config = dict(
    model='image classifier',
    dataset='photos of arthropod specimens (BIOSCAN-5M)',
    train_examples=195000,
    image_size=48,
    crop_scale_min=1,
    horizontal_flip=True,
    targets=['order', 'family'],
    num_classes=[18, 218],
    arch='densenet',
    norm='layernorm',
    activation='relu',
    depths=[9, 18, 9],
    kernel_size=3,
    stem='deep',
    growth_rate=40,
    loss='cross_entropy',
    init='lecun_normal',
    optimizer='muon',
    muon_scale='match_rms_adamw',
    lr=0.003,
    momentum=0.95,
    nesterov=True,
    orthogonalizer='polar_express',
    adamw_lr_other_params=0.0019,
    grad_clip=3.0,
    steps=10100,
    batch_size=64,
    epochs=3.3,
    lr_schedule='linear',
    final_lr_fraction=0.05,
    warmup_steps=500,
    weight_decay=0.2,
    adamw_weight_decay_other_params=0,
)
Rows from block 25, named by matrix and row number. Rows with one number belong to one channel. Each number is 128 + 32 x the weight over its row's rms, rounded and kept within 0 to 255. All counts start at 0. Numbers have three digits each. After the name is the row's rms in percent of the matrix's.
# conv1: bottleneck pointwise conv (model.blocks.26.conv1.weight, 160x848x1x1), inputs 78-155
# conv2: growth 3x3 conv (model.blocks.26.conv2.weight, 40x160x3x3, transposed), outputs 8-15, a 3x3 kernel for each
conv1.27 086:174108119120110086136157148095117129075113084109118109129156127124136092134142167118128128133128107123089102180153135111114109097056140151121140144176102127155154116155176109109140163148087132188126124141172146126114129115112130103143
conv2.27 081:144146157195145171106108071149128103153116116117112071130096140117100119115128110174160092175147120104095097188173169175112115129125120135111165127123113130121132149154133141113130147132143150163146104097111095119118
conv1.28 096:153141106145122133146116132115175139103121106138153119112149131134134161144123066152100129127132130106125111149138156147146089116113101135113126123122124133122146137104141134182116130118139114142123109131118138131113156145142130124134
conv2.28 078:132146116143141186101111160145182160145167147163177098125139140126152145099088112161127124182148104208141076096142167155189184151183175166130107185117099245189185155144110132140100124116086126146106122141145151172130
conv1.29 104:094094063124168127153153127208128153141160132131165135102138135118142070084148220123186208161153151119150161163113136125174166161117131149099118136177138136131113167173155094143090146121176165127149085119113105114193123091119126187121
conv2.29 095:132142115115124107123132088130067092136135109136085094086128093127129129164118107230087111156085163060087128116102065124064094155126145158117105077124111118096103171139146123131145090140127098074110112077054108125120
conv1.30 091:127138146139133106110131104074080150114120118124091106089181122125113108131136141154120122136127132128144112094166115134114166131145120097161130082143121076109084081119132129115101147171069131130115127115129135142135141106133109115134
conv2.30 105:088098138122137138195132182136163133118141091148143141129086152114139194137114173079101145082127165113148163165131132146161119138131141087119132151157168154163201164158139148181199105164131134158148108110106129120084
conv1.31 092:117105088111118137124091117168152084150121117117144093093166130110141053107138119157118106116110117137127144128107147142096098170142139119138121122142141133121128125133110160152112048106145114096175098137116130128108151164121127108102
conv2.31 085:199255232174210157128185163104129099074136162130145185074116103145137142154138135156159194147162162150143145170140136188166181191139172115134118131118137130150198138139117126147115145130124177201160163151118181134143
conv1.32 097:130120178124154101115161131174108112147170091123105093124118106139092125146186123159197118150147122104160133166145148116114142126110077157144119154153145149129112119141159130149093137118123149139135133128158147131160149135123120139140
conv2.32 059:133126140091093089093121141120092139112114104167181130110110105122121106112125099174171180159133165147167143089129097089090101127105087149136116136092091123083084151176138128129103089097090156141107189122114157111119
conv1.33 086:135106118148152143158145174099160200141109137121112180156116125112143098162145121161131111111145122121140144137183155126124123163106120125131115136180107142115146108131168135159144115123148123102154122125129166147133101128071134112120
conv2.33 068:104149100146125083128095048085112134122117090161142099169181138146155144125115105070107137081146122138170120112188175141219145154214125102096127129112147105093107148147141181117104149090092145135148164122146151151188
conv1.34 109:128139138147129098124139113132127126129141140118110138116132131132141131116134113141112122117131138137157112169152136130149131091146112140110152129159135130137139142132137122117163154128138148134121147147167129114133097108164148123130
conv2.34 091:207201133139204169155209186083157160066070125105117155113133114096116141077095130144193156107144121098083111142093086128120152122127196175157187151146183154141170125134144084101153100068171118069163104047133143136169
conv1.35 097:156123104125115151111128140122129126140145132097151127146144125123131147141149118181165132146128097127150139098134160160127155156105130131200171140144117139125168113113138115183114093149124152126155109145102155138145130188116143131175
conv2.35 064:129124079191160139171184149177182173128132112114157138099070081081081087128077086104103170155166199135120135151153114126109091157131132208176138175179154148140164127151154117140141123132152192147138127125154111109070
conv1.36 100:124120112109167108125142126120107159112107126102111136119152116139147120120123141113142111109059092122127081153086090111113134132122131132146157110144134118107124120112126119143124161085170117136127104113145110120132113109140129106120
conv2.36 074:215219169159128137127124165088118141030058107108090132112165162098109155146121099132139160118141158146135157149150148102108151132146144145111152106061157100129153130108144070102129138137161174147140161103138148088145
conv1.37 109:110130191147148158126134146102124142153121119121131131130100107141114141139091104080092102125174149150123137092133117098144123153114158120133132109112133164104143124139100128128129164116104129114129157146091120123139149069108127163090
conv2.37 099:177147187186137191208183203144151149119163122104171153111095096081089113064069119114124128123109140131114128135102125132114109133125118142158150175154142197170146093126130095111106114073100113098154082069143125055118
conv1.38 097:103085175163137140142151123206113140118161155145165130103134141130115123163145105142128161146118114118192134132168144146134090118131096143132120150086147138136153149096165112125115124130166139130130131139164140135137151113122117118139
conv2.38 069:075116142060164198123171189038092140030124098094096017107096115102122111108125090147167080114118111155159135125099137131163134110091106127119137085084113125128162052126156078116109113078071133118153068092127068110125
conv1.39 109:120097088146114116124090154161117155135134108111128130128146128122117070114118132149120094106125110133111116134173125144137153152122180122108161127158156093126112108117129129147109092072118119123161115161137100125118133104121132141136
conv2.39 110:147169185184167199163162176201185169187090122136109146083077129110126139120090121105122115118099146106106164170109167155076161170130177143140131118075133142100152109125148089109143143120105150113121114085109126072120
conv1.40 097:148118114117137121134166110096106146118126108098103088107142120123094075109107171111100082155150151143042113136142165122109161120107133122075161124118138143144095111138141103158086098112103138145131155127095100113136130119123136147133
conv2.40 086:144094152134109138124138182152190169138016126133113083132108098122088115100114133230119130138066115118098088146096107173142121142125146173212181129110165128090094085121109095110093109100118111063111106100148091136159
conv1.41 106:119136147124107115134124123123172111124135132133095142118143135140135105124124146114088068134136124127137101183175152150110159110118158137100163106158142124177184167161098111136142132128161111137178150115159157099134144156148125143091
conv2.41 170:157117151160164175149167163154121136154132123139149108128109093112119103114097108255186109255114129107101104180149167125148170087119200112115110127110112101079095085097099100091099104138132149111127105098112107105102
conv1.42 096:126143086141127130123106124133128138108143148109148163136131140137144121121132119101100143138114118117184137115129111132134134149143141130143114150124124095129121124143129121140120136154144117127118129117156148150128135158137133159141
conv2.42 062:108122172064085152121081101128156139088074151131081106143154125163089138152152147088143147122135159162134177127151162119136154073112132097075059089111127098099118075096122090097115101141126097116169118116141122073110