{"train_examples": 195000, "horizontal_flip": true, "norm": "layernorm", "activation": "relu", "growth_rate": 40, "loss": "cross_entropy", "optimizer": "muon", "muon_scale": "match_rms_adamw", "nesterov": true, "epochs": 3.3, "lr_schedule": "linear", "warmup_steps": 500, "weight_decay": 0.2, "adamw_weight_decay_other_params": 0}
Rows from block 7, named by matrix and row number. Rows with one number belong to one channel. Each number is 128 + 24 x the weight over its row's rms, rounded and kept within 0 to 255. All counts start at 0. After the name is the row's rms in percent of the matrix's.
# conv1: bottleneck pointwise conv (model.blocks.7.conv1.weight, 160x344x1x1), inputs 230-343
# conv2: growth 3x3 conv (model.blocks.7.conv2.weight, 40x160x3x3, transposed), outputs 28-39, a 3x3 kernel for each
conv1.58 091 [145 116 121 132 113 150 127 129  98 153 118 121 119 149 132 126 115 145 187 126 145 130  88 107 137 121 132 152  90 128 109 153 112 109 125 127 124 147 146 122 124 121 138 135 136 139 130 149 142 154 138 169 136 130 146 125 173 118 129 124 128 159 140 143 119 128 147 131 107 136 120 142 118 132 130 167 124 169 124  95 131 139 102 137 154 131 137 108 120 144 112 115 152 151 177 128 138 162 164 152 139 127 154 142 115 100  66 130 158 129 116 125 126 113]
conv1.59 096 [117  62 129 121  91 149 129 110 132 108 158 138 144 192 119 163 244 130 153 111 172  93 101 111 178 143 171 158 156 132 136 141 163 111 131 137 123 151 127 124 120 138 134 123 117 138 124 136 131 142 101 119 137 135 125 110 123 132 122 101 140 164 129 129 120 145 126 119 160 147 132 104 129 118 139 155 126 120 118 129 119 143 138 112 159 127 141  94 185 109 114 140  98 120 123 160 150 103 138 130 158 138 107 107 124 137  71 119 135 123 144 118 134 111]
conv1.60 096 [130 166 114 153 109 131 103 112 110 124 131 110 141 141 106 137 131 130 138 114 106 168 108 104 116 116 154 125 138 106 118 138  96  96 132 123 122 178 168 151 153 128 136 118 153 122 156 115 125 148 122 131 120 169 128 146 124 146 125 125 115 124 116 114 152 132 114 143 123 154 127  94 142 118 149 110 134 112 139 152 139 165 123 157 116 135 127 152 144 137 165 117 134 157 141 129 136 108 152 166 126 134 120 138 131 133 170 135 127 155 122 161 156 104]
conv1.61 104 [127 136 142 127 129 133  94 106 120 180  98 139 118 116 142 128  70 125 155 129 135 114 121  86  96 123 104 103 162 159 112  97 114 117 134 126 108 137 161 126 127 101 118 105 132 121 133 139 104 144 122 146 114 150 104 118 102 129 148 128 117 145 106 125 148 129 136 128 130 113 131 123 148 128 138 102 163 114 150 151 111 144 127 166 125 142  96 130  97 134 111 124 108 158  94 134 148 165 120 156 122 123 162  96 111 122 186 140 130 120 164 122  86 101]
conv1.62 092 [104 123 118 112  93 119 118 159 133 144 123 100 143 132 122 136 119 126 136 162 108 138 126 130 118 122 120  73  75 145 116 100 122 159 128 128 126 148 135 124 110 106 175 135 107 126  92 131 110 101 165 129 116 127 114 142 106 143 128 139 130 136 122 145 142 133 154 146 127 127 132 112 142 120 145 132 126 150 101 113 117  82 120  87  86 120 136 139 121 103 101 128 115 136 136 123 111 168  92 111 110 112 121 119 115 115 112 138 115 149  77 157 134 120]
conv1.63 094 [130 117 120 139 137 155 113 152 151 163  81  88 108 123 136 102 126 140 141 113 161 134 138  95 158 107 136  88 146 166 122 162 149 150 150 126 128 137 115 148 127 135 145 116 130 126 148 142 123 152  91 160 140 150 111 133 137 144 144 110 126 107 139 123 136 133 118 124 142 140 129 135 137 146 143 120 135 177 121 171 142 134 164 131  93 134 120 140 109 134 141 121  98 103 103 157 146 106 138 114 139 147  86 185 150 140  86 113 124 125 145 173 149 154]
conv1.64 103 [101 122 142 136 140 125 108 127 175 134 131 139 120 125 129 145 122 110 132 134 140 148 117 112 106 108 117 135  91 107 141 121 126 110 113 141 135 142 121 140 130 118 108 131 120 143 136 133 131 143 140 123 141 125 115 112 110 135 123 122 129 143 134 157 132 135 140 152 127 128 139 130 132 142 170 130 103 123 132 141 128 136 124 145 120 136 145 140 136 133 141  73 105 119 109 135 158 110 118 114 138 144 136 110 120 148 143 162 134 116 126 129 153 141]
conv1.65 099 [145 123 128 108 145 130 151 149 116 111 132 155 141 150 136 166 132 116 122 160 108 136 139 137 164 156 118 157 152 117 115 129 138 130 122 122 134 125 140 128 140 127 113 121 114 135  79 127 123 108 134 130 131 134 120  84 125 111 120 154 111 135 126 122 147 135 122 113 144 110 122 154 130 141 120 112 151  90 102 144 141 121 159  83 127 120 143 141 124 130 163 127 130 114 139 143 110 119 118 117 119 164 164 118 128 123  72 117 143  91 145 102 156 156]
conv1.66 111 [116 221 117 122 135 144 128 108 148 139 136 128 126 138 139 123 145 143 130 121 139 109 153 105 134 117 191 118 121 117 130 139 136 161 117 138 129 112 140 129 156 157 121 120 127 118 128 165 134 148 144 127 139 145 139 125 108 138 120 122 121 157 125 115 103 120  95 127 131 128 126 135 128 153  94 135 154 124 120 114 110 123  80 137 119 139 111 121 121 123 107 130 111 107 126 113 131 107 134 150 123 117 107 144 108 132 112 128 122 109 133 142 105 139]
conv1.67 093 [126 106 111  86 109 150 159 133 130  86 170 116 137  99 137 103  92 118 119 142 157 113 141 121  96 156 133 153 120 143 162 119 126 169 136 121 105  87 135 136  96 162  98 131 139 125 140 151 126 112  87 144 113 121 158 123 112 110 137 143 121 123  93 139 113 130 140 116 116 134 123 144 111 140 108 109 149  93 106 120 140 118 121 113 127 120 145  63 126 124 128 112 128 135 123 116 163  92 124 107 165 127 117 172 124 110 141  98 147 178 113 131 149 111]
conv1.68 106 [111 120 124 112 123 122 140 114 139 125 119 129 141 128 106 138 128 126 137 133 123 140 130 109 112 136 122 146  96 142 124 139 161 125 131 137 136 103 115 118 124 131 160 135 125 127 122 132 121 128 129 116 128 128 125 112 134 114 130 145 135 121 134 133 113 125 141 129 139 134 122 112 116 131 104 122 111 120 114 116 142 111 114 167 116  89 127 120 101 134 123 107 114  86 107 106 158  97 121 124 135 139 117  58 126 132  68 114 113 114 155 130 119 109]
conv1.69 088 [125  90 144 127 127 158 114 138 121 147 146 132 129 118 125  91 144 111 103 120 141 100 137  85  88 132 111  87 107 133 118 128 131 114 147 119 141 122 110 124 110 143 137 129 142 105 155 131 163 137 109 145 120 125 131 156 144 148 134 128 142 117 119 124 146 118 145 117 125 129 143  88 127 121  89  87 105 124 168 135 130 120 108 101 110 113 117 138 133 156 104 120 173 119 110 128 117 123 136 112 140 115 146 132 128 138 169 133 134  99 150 149 162 111]
conv1.70 107 [140 183 145 135 141 138 135 128 131 143 179 140 127 112 158 146 114 133 131 135 123  93 100 133 112 136 189 103 106 115 168 132 154 120 130 129 108 134 122 118 102 144 115 147 108 142 120 137 125 141 116 136 125 118 138 124 125 131 130 148 127  96 112 132 120 108 145 134 132 140 142 131 116 121 114 130 119 113 110 105 119 144  75  95 143 132 151 121 142 114 120 169 101 107 156 102 118 159 138 147 138 121 149  87 169 109 167 140 127 129 139 114 129 149]
conv1.71 092 [128 186 125 114 115 161 172 117  99 107  93 122 106  92 127 134 199 108 147 140 102 171 130 111 126  99 119 144 136 119 132 102 124  90 148 131 140 139 130 139 116 143 141 100 110 134 114 143 126 106 121 110 104 127 122  86 120 139 128 118 125 127 119 122 113 141 100 150 126 116 130  91 145 109 153 142 112 129 141 158 101  98  69 127 129 136 138 108 153  99 121 131 100 120 108  85  95 119 151 138 130 130 119 140 133 121 112 129 120 130 127 147 163 105]
conv2.58 075 [136 135 101  73 120  97  83 138 133 147 126 149 126 106 144 135  91 116 128 143 182 119 145 131 112 119 125 105 132 128 104 116 144 113  91 124 160 163 133 188  94 115 142 119 131 151 148  91 150 135 101 158 138 123  99 101 104 128 104 156 143 160 167 137 109 140 122 160 156 115 136 129 141 143 121 157 149 135 109 107 124 140 112  91 162 120 104 140  95 102 128 124 103 147 151 105 163 137 133 110 143 133 117 137 142 109 107 121]
conv2.59 077 [138 124 136 153 136 135 172 132 104 140 164 120 117 120 103 123 150 118 142 126 132 142 154 158 111 124 155 135 112  81 153 142 131 119 111 184 149 145 123 108  84  78 145 124 123 148 164 146 135 136 114 128 132 150 120 117 120 196 140 118 147 129 118 141  84  84  99  91  72 101 149 111 127 102 101 125 125 143 104 100 135 124 129 113 143 130  99 117  94 100 112  85  85 130 118 100 152 143 109 103 140 104  85  90 125 135 115 142]
conv2.60 084 [112 178 108 119 153 130 130 132 112 140 147 115 134 141  97 111 124  99  99 120 105 123 145 118 117 151 120 154 123 143 126 119 186 102  88 131 117 121 148 134 125 131 149 126 157 125 102 126 149 110 116 108 104 132 141 146 111 134 140  87 125 159  93 112 146 118 150 178 110 114 162 127  88 127 113  72 113 108  93 113 105 114 148 115 120 147 124 125 136  99 115 123 112 103 114 128 100  88 126 178 123 132 186 116 102 161 117 123]
conv2.61 081 [113 109  95 153 168 156 122 210 182 117 127 115 127 163 158 145 153 154 145 120 110 116 140 157 138 155 126 158 171 109 186 123  93 174 132 100 132 127 130 119 112 136 169 164 189 122 117 148 122 104  93 138 118 104  93  91 121 127 127 157 148 175 122 144 166 158 119 136 158 121 123 184 142 167 146 156 127 109 146  94 103 118 116 118 109 115 136  87  80  99 159 148 141 156 145 123 115 127 128 117 143 124 113 137 126 157 131 118]
conv2.62 074 [107 124 161 154 117 127 155 108 131 166 155 119 109  91 110 111 139 141 129 106 111 114 135 135 114 125 125  90  84 130  95 100 154  99 129 178  95 109  91 111  99 148 106  71 123 120 167 160 126 120 122 133 128 113 124 121 183 117 105 148 112 127 131 146 122 118 109 106 103 108 130 143 117  83  88 149 169 116 127 125  60 118 120 220 143 110 140 128 121 138  93  95  78 108 145  96 161 163  78 132 127 119 112 105 107 141 139 124]
conv2.63 078 [103  94 108 122 132 103 114 116 102 114 113  86 121 135 125 145 106 119 156 107 127 122 156 148  78 130 170 141 157 132 137 148 127 125 103 120 155 127 127 142 131 135 120 124 165 113 135 118 100 116  99 142  99  92  86  92 136 133 124 220  80 106 159 140 136 137 149 124 144 150 116 133 160 145 116 109 121 163  96 126 156 120 133 134 123 117 121 111 133 106 175 137  74 174 139  93 162 116  93 156 126 124  84 128 146 126 145 118]
conv2.64 145 [126 105 131 114 124 111 128 109 113 134 116 131 135 127 133 114 115 147 124 103 141 129 131 107 116 138 141 127 116 119 101 116 101 124 137 121 115 105 147 116 125 155 113 130  96 104 117 147 120 109 166 141 169 210 115 145 142 130 141 107 113 147 122 130 129 144  94 120 116 119 109  92 188 137 119 162 112 135 163 109 142 167 122 139 158 140 137 140 111 141 113 120 117 138 142 139 145 113 122 137 130 171 112 107 149 115 118 142]
conv2.65 078 [114 133 116  94  86  88 107 152 134  97 105 129 123 122 167 108 143 103 122  91 135 155 104 122 124 111  95 104 123 125 107  95 140 124 126 141  84  91 111  85  98 121 128  94 100 142 122 113 118 100 129 124 131 157 135 145 122 112 133 120 179 143 145 115 110 114 124 152 138 101 136 123 121 162 101 102 177 108  80  80  98 115 107 111 137 113 129 155 132 120 125  92 133 118 118 135 144 129 135 117 128 129 113 126 123 125 114  99]
conv2.66 150 [116 139 121 105 118  95 117 142 144 135 122 107 119 154 132 133 151 115  92 114 119 131 151 101 118 136 158 147 115 124 138 114 149 123 136 168 148 163 175 119 127 174 120 159 154 117 102 111 131 100 114 127 134 151 142 122 127 123 120 100 138 129 131 115 133 118 138 175 119 148 141 152 113 118 128 141 129 119 132 108 124 123 146 109 118 164 102 130 166 136  98 102 141  97 106 131 114 135 157 136  84 106 233 124 131 117  64 119]
conv2.67 083 [107 106 106 126 152 126  58 130 128  98 146 127 185 197 191 150 120 130 140 131 120 170 132 113 136 131 128 175 142 170 159 113 128 142 157 132 123 116 129 108 141 176 145 142 175 115 137 118 141 133 139 151 157 141  72 124 133  92 112 148 119 107 124 111 144 179 129 146 193 118 105 150 131 122  98 196 159 100 140 129  91 114 140 134 148 128 113 149 131 146 120 131 113 130 126 103 156 115 119 126 104 122 233 187 193  92  81 100]
conv2.68 142 [128 117 135 112 109 147 116 146 158 115 113 137 121 101 117 160 140 170 164 133 138 108 110 114 144 156 159 139 111 141 141 154 115 147 124  98 116 145 124 115 148 142 138 119 125 140 128 122 139 119 120 135 118  95 100 103 111 108 122 126 135 139 132 142 140  99 135 114 116 104 159 129 119 132 173 106 128 184  82  91 165 148 130  97 184 129 111 126 121 148 172 102 111 176 139 140 187 177 128 148 124 133 119  98 116 134 111 114]
conv2.69 064 [135 147 116  86 143 135 106 128 171 178 152 150 174 151 133 147 130  99 100  98 103 125 114 114 137 142 132 137 147 156 117  87 131 133 131 114 129 145 146 126 116 116 100 100 125 120  97 157 116 107 121  89  74 135  77  91  98 100  97 100 112 112 116 132 106 123 108 104 154 121 101 163 111 109 102 116 149 167 136 119 134 164 121 147 113 133 149 127 113 153 168 149 142 187 178 136 139 101 109  86 122 131 146 138 130 124 129 101]
conv2.70 111 [118 139 113 121 159 150 125 113 131 151 158 109 117 121 111 145 163 136 124 138 134 162 161 141 138 121  98 125 118 150 111 133 114 102 108 141 107 111 108  97  95 122 182 116 125 106  99 125 127 114 123 123  87 107 116 140 142 100 129 121  98  94  95 136 142  96 179 172 109 113 145  97 140 118 102 138 122 135 133  84 123 160 149 120 130 147 131 126 147 116 117 126  59 121 131  98 116 132 139 137 123 149 135  89  98 126 100  99]
conv2.71 105 [125 124 123 106 126 130 188 177 141 119 113 141 129 160 148 113 202 205 121 104 106 105  97 122 121 141 130 164 140 123 140 124 114 144 119  95 105 137 143 101 114 138 110 106 107 115 124 144 114 130 127 129 148 101  86 128 153 104 127 156 140 178 168 129 128 107  96 123 115  87 138 128 154 171 108 155 142 103 139 124 137 118  87 101 123  98 130 140 128 156 107 108  96 162  95  97 186 138 111 121 118 108 145 126 113 174 158 127]