A small image classifier, trained from scratch.
Model: 5.67M parameters, arch densenet, norm layernorm.
Training: muon at rate 0.003, 10100 steps, held-out accuracy 76%.
Data: trained on photos of arthropod specimens (BIOSCAN-5M), 195000 training examples, 3.3 epochs.
Rows from block 28 of a small image classifier, named by matrix and row number. Rows with one number belong to one channel. Each number is 500 + 50 x the weight over its row's rms, rounded and kept within 0 to 999. All counts start at 0. Numbers have three digits each.
Before each channel's rows are labels from the 100 images, of 14976, where the channel reaches its highest value: "colour at peak" is the nearest of a few named colours to the mean colour under the peak; "responds to" is what is common among them. Only what is clearly more common there than usual is listed. The data: photos of arthropod specimens (BIOSCAN-5M). In brackets: how many of the 100, against the usual share in percent.
# conv1: bottleneck pointwise conv (model.blocks.30.conv1.weight, 160x504x1x1), inputs 0-125
# conv2: growth 3x3 conv (model.blocks.30.conv2.weight, 40x160x3x3, transposed, each kernel summed), outputs 0-39

colour at peak: grey (54 vs 9.8)
responds to: order Coleoptera (41 vs 16.8)
conv1.35:514573564519515534532508490568567440525480501569524516576495473572582491389530562446608544525587454483414572452422465433439565557572539575585521494544518503540495439459462501534499500580509434494480505477461514450491509526445508513486306520536520423511520515508539419546492573541423519500550459548471487504458436570509534540436473486572509533459514463600538500586559527550545477
conv2.35:414536519418479628494503573497498522500528511540412469434519478522617464484543425449534456506512552465521439451491575498

colour at peak: grey (48 vs 9.8)
responds to: order Diptera (93 vs 30.6); family Sciaridae (27 vs 1.3)
conv1.85:433466508493475354484470579519446490542563487512533497439539531581479481450492497499526440534419384454398458534483443521444529500512525455506511542519461530585464535456460491422459492476497487462482470506531494507552492529606555496466439512450516470529479501487500478497602531462571439496494459450550476508501535404519555604631464490333526491440473519531489392461433497589551501
conv2.85:496449541511519526510476501493495432579479526475461430460489524543565503531504460579602450575459380610509562487576504527

colour at peak: grey (59 vs 9.8)
responds to: order Hymenoptera (52 vs 20.5)
conv1.142:432516483429469517487513576411500571533567469550442530468583482521564454590521455493485428417487496585525482481468511489558494503434451460418558525581476468509550446452481501475443395555530406460529484498426498484602564572479457464493562543503447449490474538518441423418536438539540490514519425528486408473485526565529479534512563479459502459497495504520539501394479456507504495
conv2.142:489640468546486438489498499447555553561449510426504551452477502518533560453521481477568537567467410581474443558548450520

colour at peak: brown (72 vs 2.2); grey (27 vs 9.8)
responds to: order Coleoptera (51 vs 16.8); order Lepidoptera (34 vs 7.3)
conv1.54:497476576467490513509525629489569454429468552563588494545461523480488506541548513464520465496478554448551453499558410528542529513541490580499467514454484489463387527533554539531561521534364485476486491462480515482443549432480518521504482523470537530523563430510549427476539443522542470554488552459584515490518536488529496418403384531479546479534537478469515522540474506451514579
conv2.54:489487462451538641481593523493442473529500624498557407523530514436585521467467531471495542472488411514503534457462509500

colour at peak: brown (25 vs 2.2)
responds to: order Hymenoptera (51 vs 20.5); family Trichogrammatidae (41 vs 1.2)
conv1.43:568476547475477477463369496493463427503415522509468526453428525481485448476588449570494503510437444473466444448575433526489472395582472511455521510510571503439441450450513486516377469565556491616460531472516474466456500391461451510494528449422417531491577513603555515453594429393420518466530550508507548489468471464526485475492458483503479578478473521539472618577548489506394489
conv2.43:496478503482488480474445543493540453544534504479559671470512495496524429484441496524494492505683525538549482481452502470

colour at peak: brown (44 vs 2.2); grey (43 vs 9.8)
responds to: order Coleoptera (72 vs 16.8)
conv1.47:531541562482479552499567480436535605491556515455487560514507490509510505416484516573530426475520454479462450494487457545477465544425485555524481478568480553475529486556526570396523440511477443488550457426512453473455484541502478496446532664506476494521500639534428585468480472417515441564509524511572450548507580584506438481463502475576490498526597427603435478440465532497415529
conv2.47:443595517489548544544428518500480461452510486468442473468473608490552378491496509461467536565474430511474614499480556441

colour at peak: brown (64 vs 2.2); grey (32 vs 9.8)
responds to: order Coleoptera (89 vs 16.8)
conv1.57:524565461431447467530512533494564431536528472478545460412498423375517429525566533470500548580509496446477441559502511392494508517548493430407466503546496457479505496517472615524455449526529532581566555558522473511476568439549459486407545539419508587478525475569447421522554541477557426504605527534506528503468453543461494437454501530577572592456507503548524503505492456361559505
conv2.57:459526460420546464545540488540496516495529493670457542524510544514521441504503559483438463511534454447554612455505588494

colour at peak: grey (41 vs 9.8)
responds to: order Hemiptera (29 vs 11.3)
conv1.132:473560521523489612423544502485473467432403417536544525481427523553497411399595451478542447510521461498551484503464440543458585483391486537502513456488480518509485526510530543574568543504550499488532502499390513552443565481403514429461491509469549574468499485507485487455472520507540445519525511520541444489496525488552416456433531448621464433524548486543492489483435554485435471
conv2.132:462423532521510656510485516553441547512534593545444467483485543429471501440500483483486586500512500500375492437498494458

colour at peak: grey (52 vs 9.8); brown (43 vs 2.2)
responds to: order Lepidoptera (32 vs 7.3)
conv1.111:456487543481513494440463532569490511532425438491478513534506525591484492492513506473507495452506489515455397468442485568524571495416466590480506430462497500575548482584466515526487451557488450491465495539447489442546452514466505519501524538523366568469501514496481533513502451490472498536525461612429490473474538562558485480503465478521569535484439474491505530526492528499596524
conv2.111:497476567376526468434445563508465481516430518538503507492405576505582511513602464490486413549526530489484603503537491511

colour at peak: brown (41 vs 2.2); grey (40 vs 9.8)
responds to: order Lepidoptera (34 vs 7.3)
conv1.14:511523500493491502523398444473500425498489475456579485455503501582418508465476505558530459550436497536474545550509542421626490499493496582460438470476527515576475485424514519487485432436505414483416490532536526426514483451377431455556514481603525461482577479523522505480524484565477471422542495471419637507522476465543515473541536543469478489507557482479524516552504533443434513
conv2.14:518513475509550561457508515510484495499500437369593512509454499492532488487554519443373423461475542471557555622516494539

colour at peak: brown (55 vs 2.2); grey (43 vs 9.8)
responds to: order Lepidoptera (76 vs 7.3)
conv1.52:509470491497492436515513510525404524401485538469535573478441512512413418510511555504509469468439455477488551500596440540575536442432486514505478500541531519454515560540494461552407459446461574540479475515483486469510479434537515480431493502530562560545520418525515475452540470454452616427470535599449433464499494488533493516454488608476529473529565456487491483478480462433488517
conv2.52:473522466509548402426475529484486498485452628662422483496488468541479443467556541440502474431489518487482523498480447478

colour at peak: grey (53 vs 9.8)
responds to: order Hymenoptera (78 vs 20.5); family Diapriidae (29 vs 1.3)
conv1.89:475474488508535550496511569555599438464571514513517523498519493559509462501395520436548496518514514428438550424565536620514545422423470456534576481518502458451457534471486470487473424539462494512556499561554479538445559497537458546508571466445524490516467546520452446518473546480459490439445548508491482563498554492476573635523487560506532458523468471535535555460492493444497517
conv2.89:451540543427502479497495526502477495501462539403504683498528452465528447464455583524449431475515506413514444521493552483

colour at peak: grey (61 vs 9.8)
responds to: order Psocodea (48 vs 3.7); family Lepidopsocidae (28 vs 1.4)
conv1.90:442519502470482458513443530453540658471555467537450496561480466469511482558455474574435463472522494575518405474530478417432520491517553409412443489516516510512474535488447480435438474492509510483467567597464491483493421494523446472533517484580411423463495540451540532505443374469443443495468542574483450456474466478564456414517541510458480500495466485526504653524424496493452513
conv2.90:469664461524440475496530521505527553494491490520506558481463478455489540503530536505524645577486459547596444558517499531

colour at peak: grey (64 vs 9.8)
responds to: order Diptera (73 vs 30.6)
conv1.41:498528504479544492436505451511525613580467552384528464480447494495578478535485449550571515449637552491483559569469453598429485534462454459501502498488493587483433481566493516458520471586520485401571497518468487469469482564549396481447524474497484588557528555431506576430398500457456506493558492445420567444483484465489497541549495523580506595524462420566532428442430471530386585
conv2.41:479571564568547566476458524489517442465495472508511489549506567490492444480474476579480493499499516613554659423533550469

colour at peak: grey (54 vs 9.8)
responds to: order Psocodea (35 vs 3.7); family Caeciliusidae (26 vs 0.9)
conv1.29:566488525499457499489457553455459461500419433484489581515453502515455592482511528484360482425428632543607469485480425572497541512542459602410468522569493486531473411448547590533453510474524504546490529442471467522482507453592564402359554504481445514529543480552475517479527472569531494466490455576435506449541475474506491423539483477601438528509610530455472515476439516504470541
conv2.29:500523512426511611526496524528504451548468556598395494445505613490505444513503544472444420577476445493485442453452510478

colour at peak: brown (54 vs 2.2); grey (41 vs 9.8)
responds to: order Coleoptera (85 vs 16.8)
conv1.87:576494452505491470487375466476538426568498536369575472475477552525442476573479476524473430455527505405503507579563498633480536560522467535507554572482431552502452450441522518494426446485488463470524500468513519473519555521551545510598512517462518437472571448569514419548492443469519515549549530503428564416532549564579565434485478348491522556513459487500529476496504507473374511
conv2.87:498518505484554642509449527469480465523518611469503428450511540468495451548482444526584504560501426542457495382448514490

colour at peak: brown (82 vs 2.2)
responds to: order Coleoptera (51 vs 16.8)
conv1.33:503468517524460494509554609527497526479515496619558439507510466510577451447442486465548490496473542496560405456415475517494457532540546475452493441473499497504459379653438520540497504468518501488487448471429450451566504583444462440410546470522522543507449461458500579486462457506499450428535471542566385460494442500509469581507510491535503503509527491605474436470465490500465469
conv2.33:511440495584552495489470510534514411444489542529404517464489565464560465496493470517458592468572495419548482622578482469

colour at peak: brown (60 vs 2.2); black (30 vs 0.2)
responds to: order Coleoptera (59 vs 16.8)
conv1.91:567442507459443583482547536488499475443532519639518510488540511491468495446473493537501513480507563495504478510444505479470530451549599601505486567443481536468439567516470501464601450492506409511439466555471483479426448612499453502508566469557409438445449534513490458545549436558487542563499443468528496474507472478556507519579540493499528470444455483547499570471435466485479514
conv2.91:468470477571533560522462549502495485480510495599491473570493519523566421496430474512570448524605451521477421620536443457

colour at peak: brown (75 vs 2.2)
responds to: order Lepidoptera (44 vs 7.3)
conv1.10:480519501481505478475534490481517490514483498580540425457511529548463527554478509500462496563545585421546504508474524392538452499478524560491563467468454515456545461554516501585436430499488597479575577556521455546490510551472493480502430447493516486439542571498496491508498541574479630503503484470494604493485448556459513397520509611487483514471443456463484464496517526469485514
conv2.10:506515417527507527538517479539630484446518531519596441419491443593564489511523542529460443475487536491513443584580504558

colour at peak: brown (77 vs 2.2)
responds to: order Coleoptera (71 vs 16.8)
conv1.138:453450502538477526556507446525567462506516531508473576471512426527552523552526505486496545490489465350563488525531625516549540484534511429571424534511468511429459587482485503469580599493510513502477433421492481497554585442499520547517517517542494548513383416493513504557465481387469374536473490493506625492528474473478493528580506593462468454520362494524502443521571508466527501
conv2.138:511435549635585538488484495488460493520511472452451615559502526468521516532574485497436527489569392491516551580532515514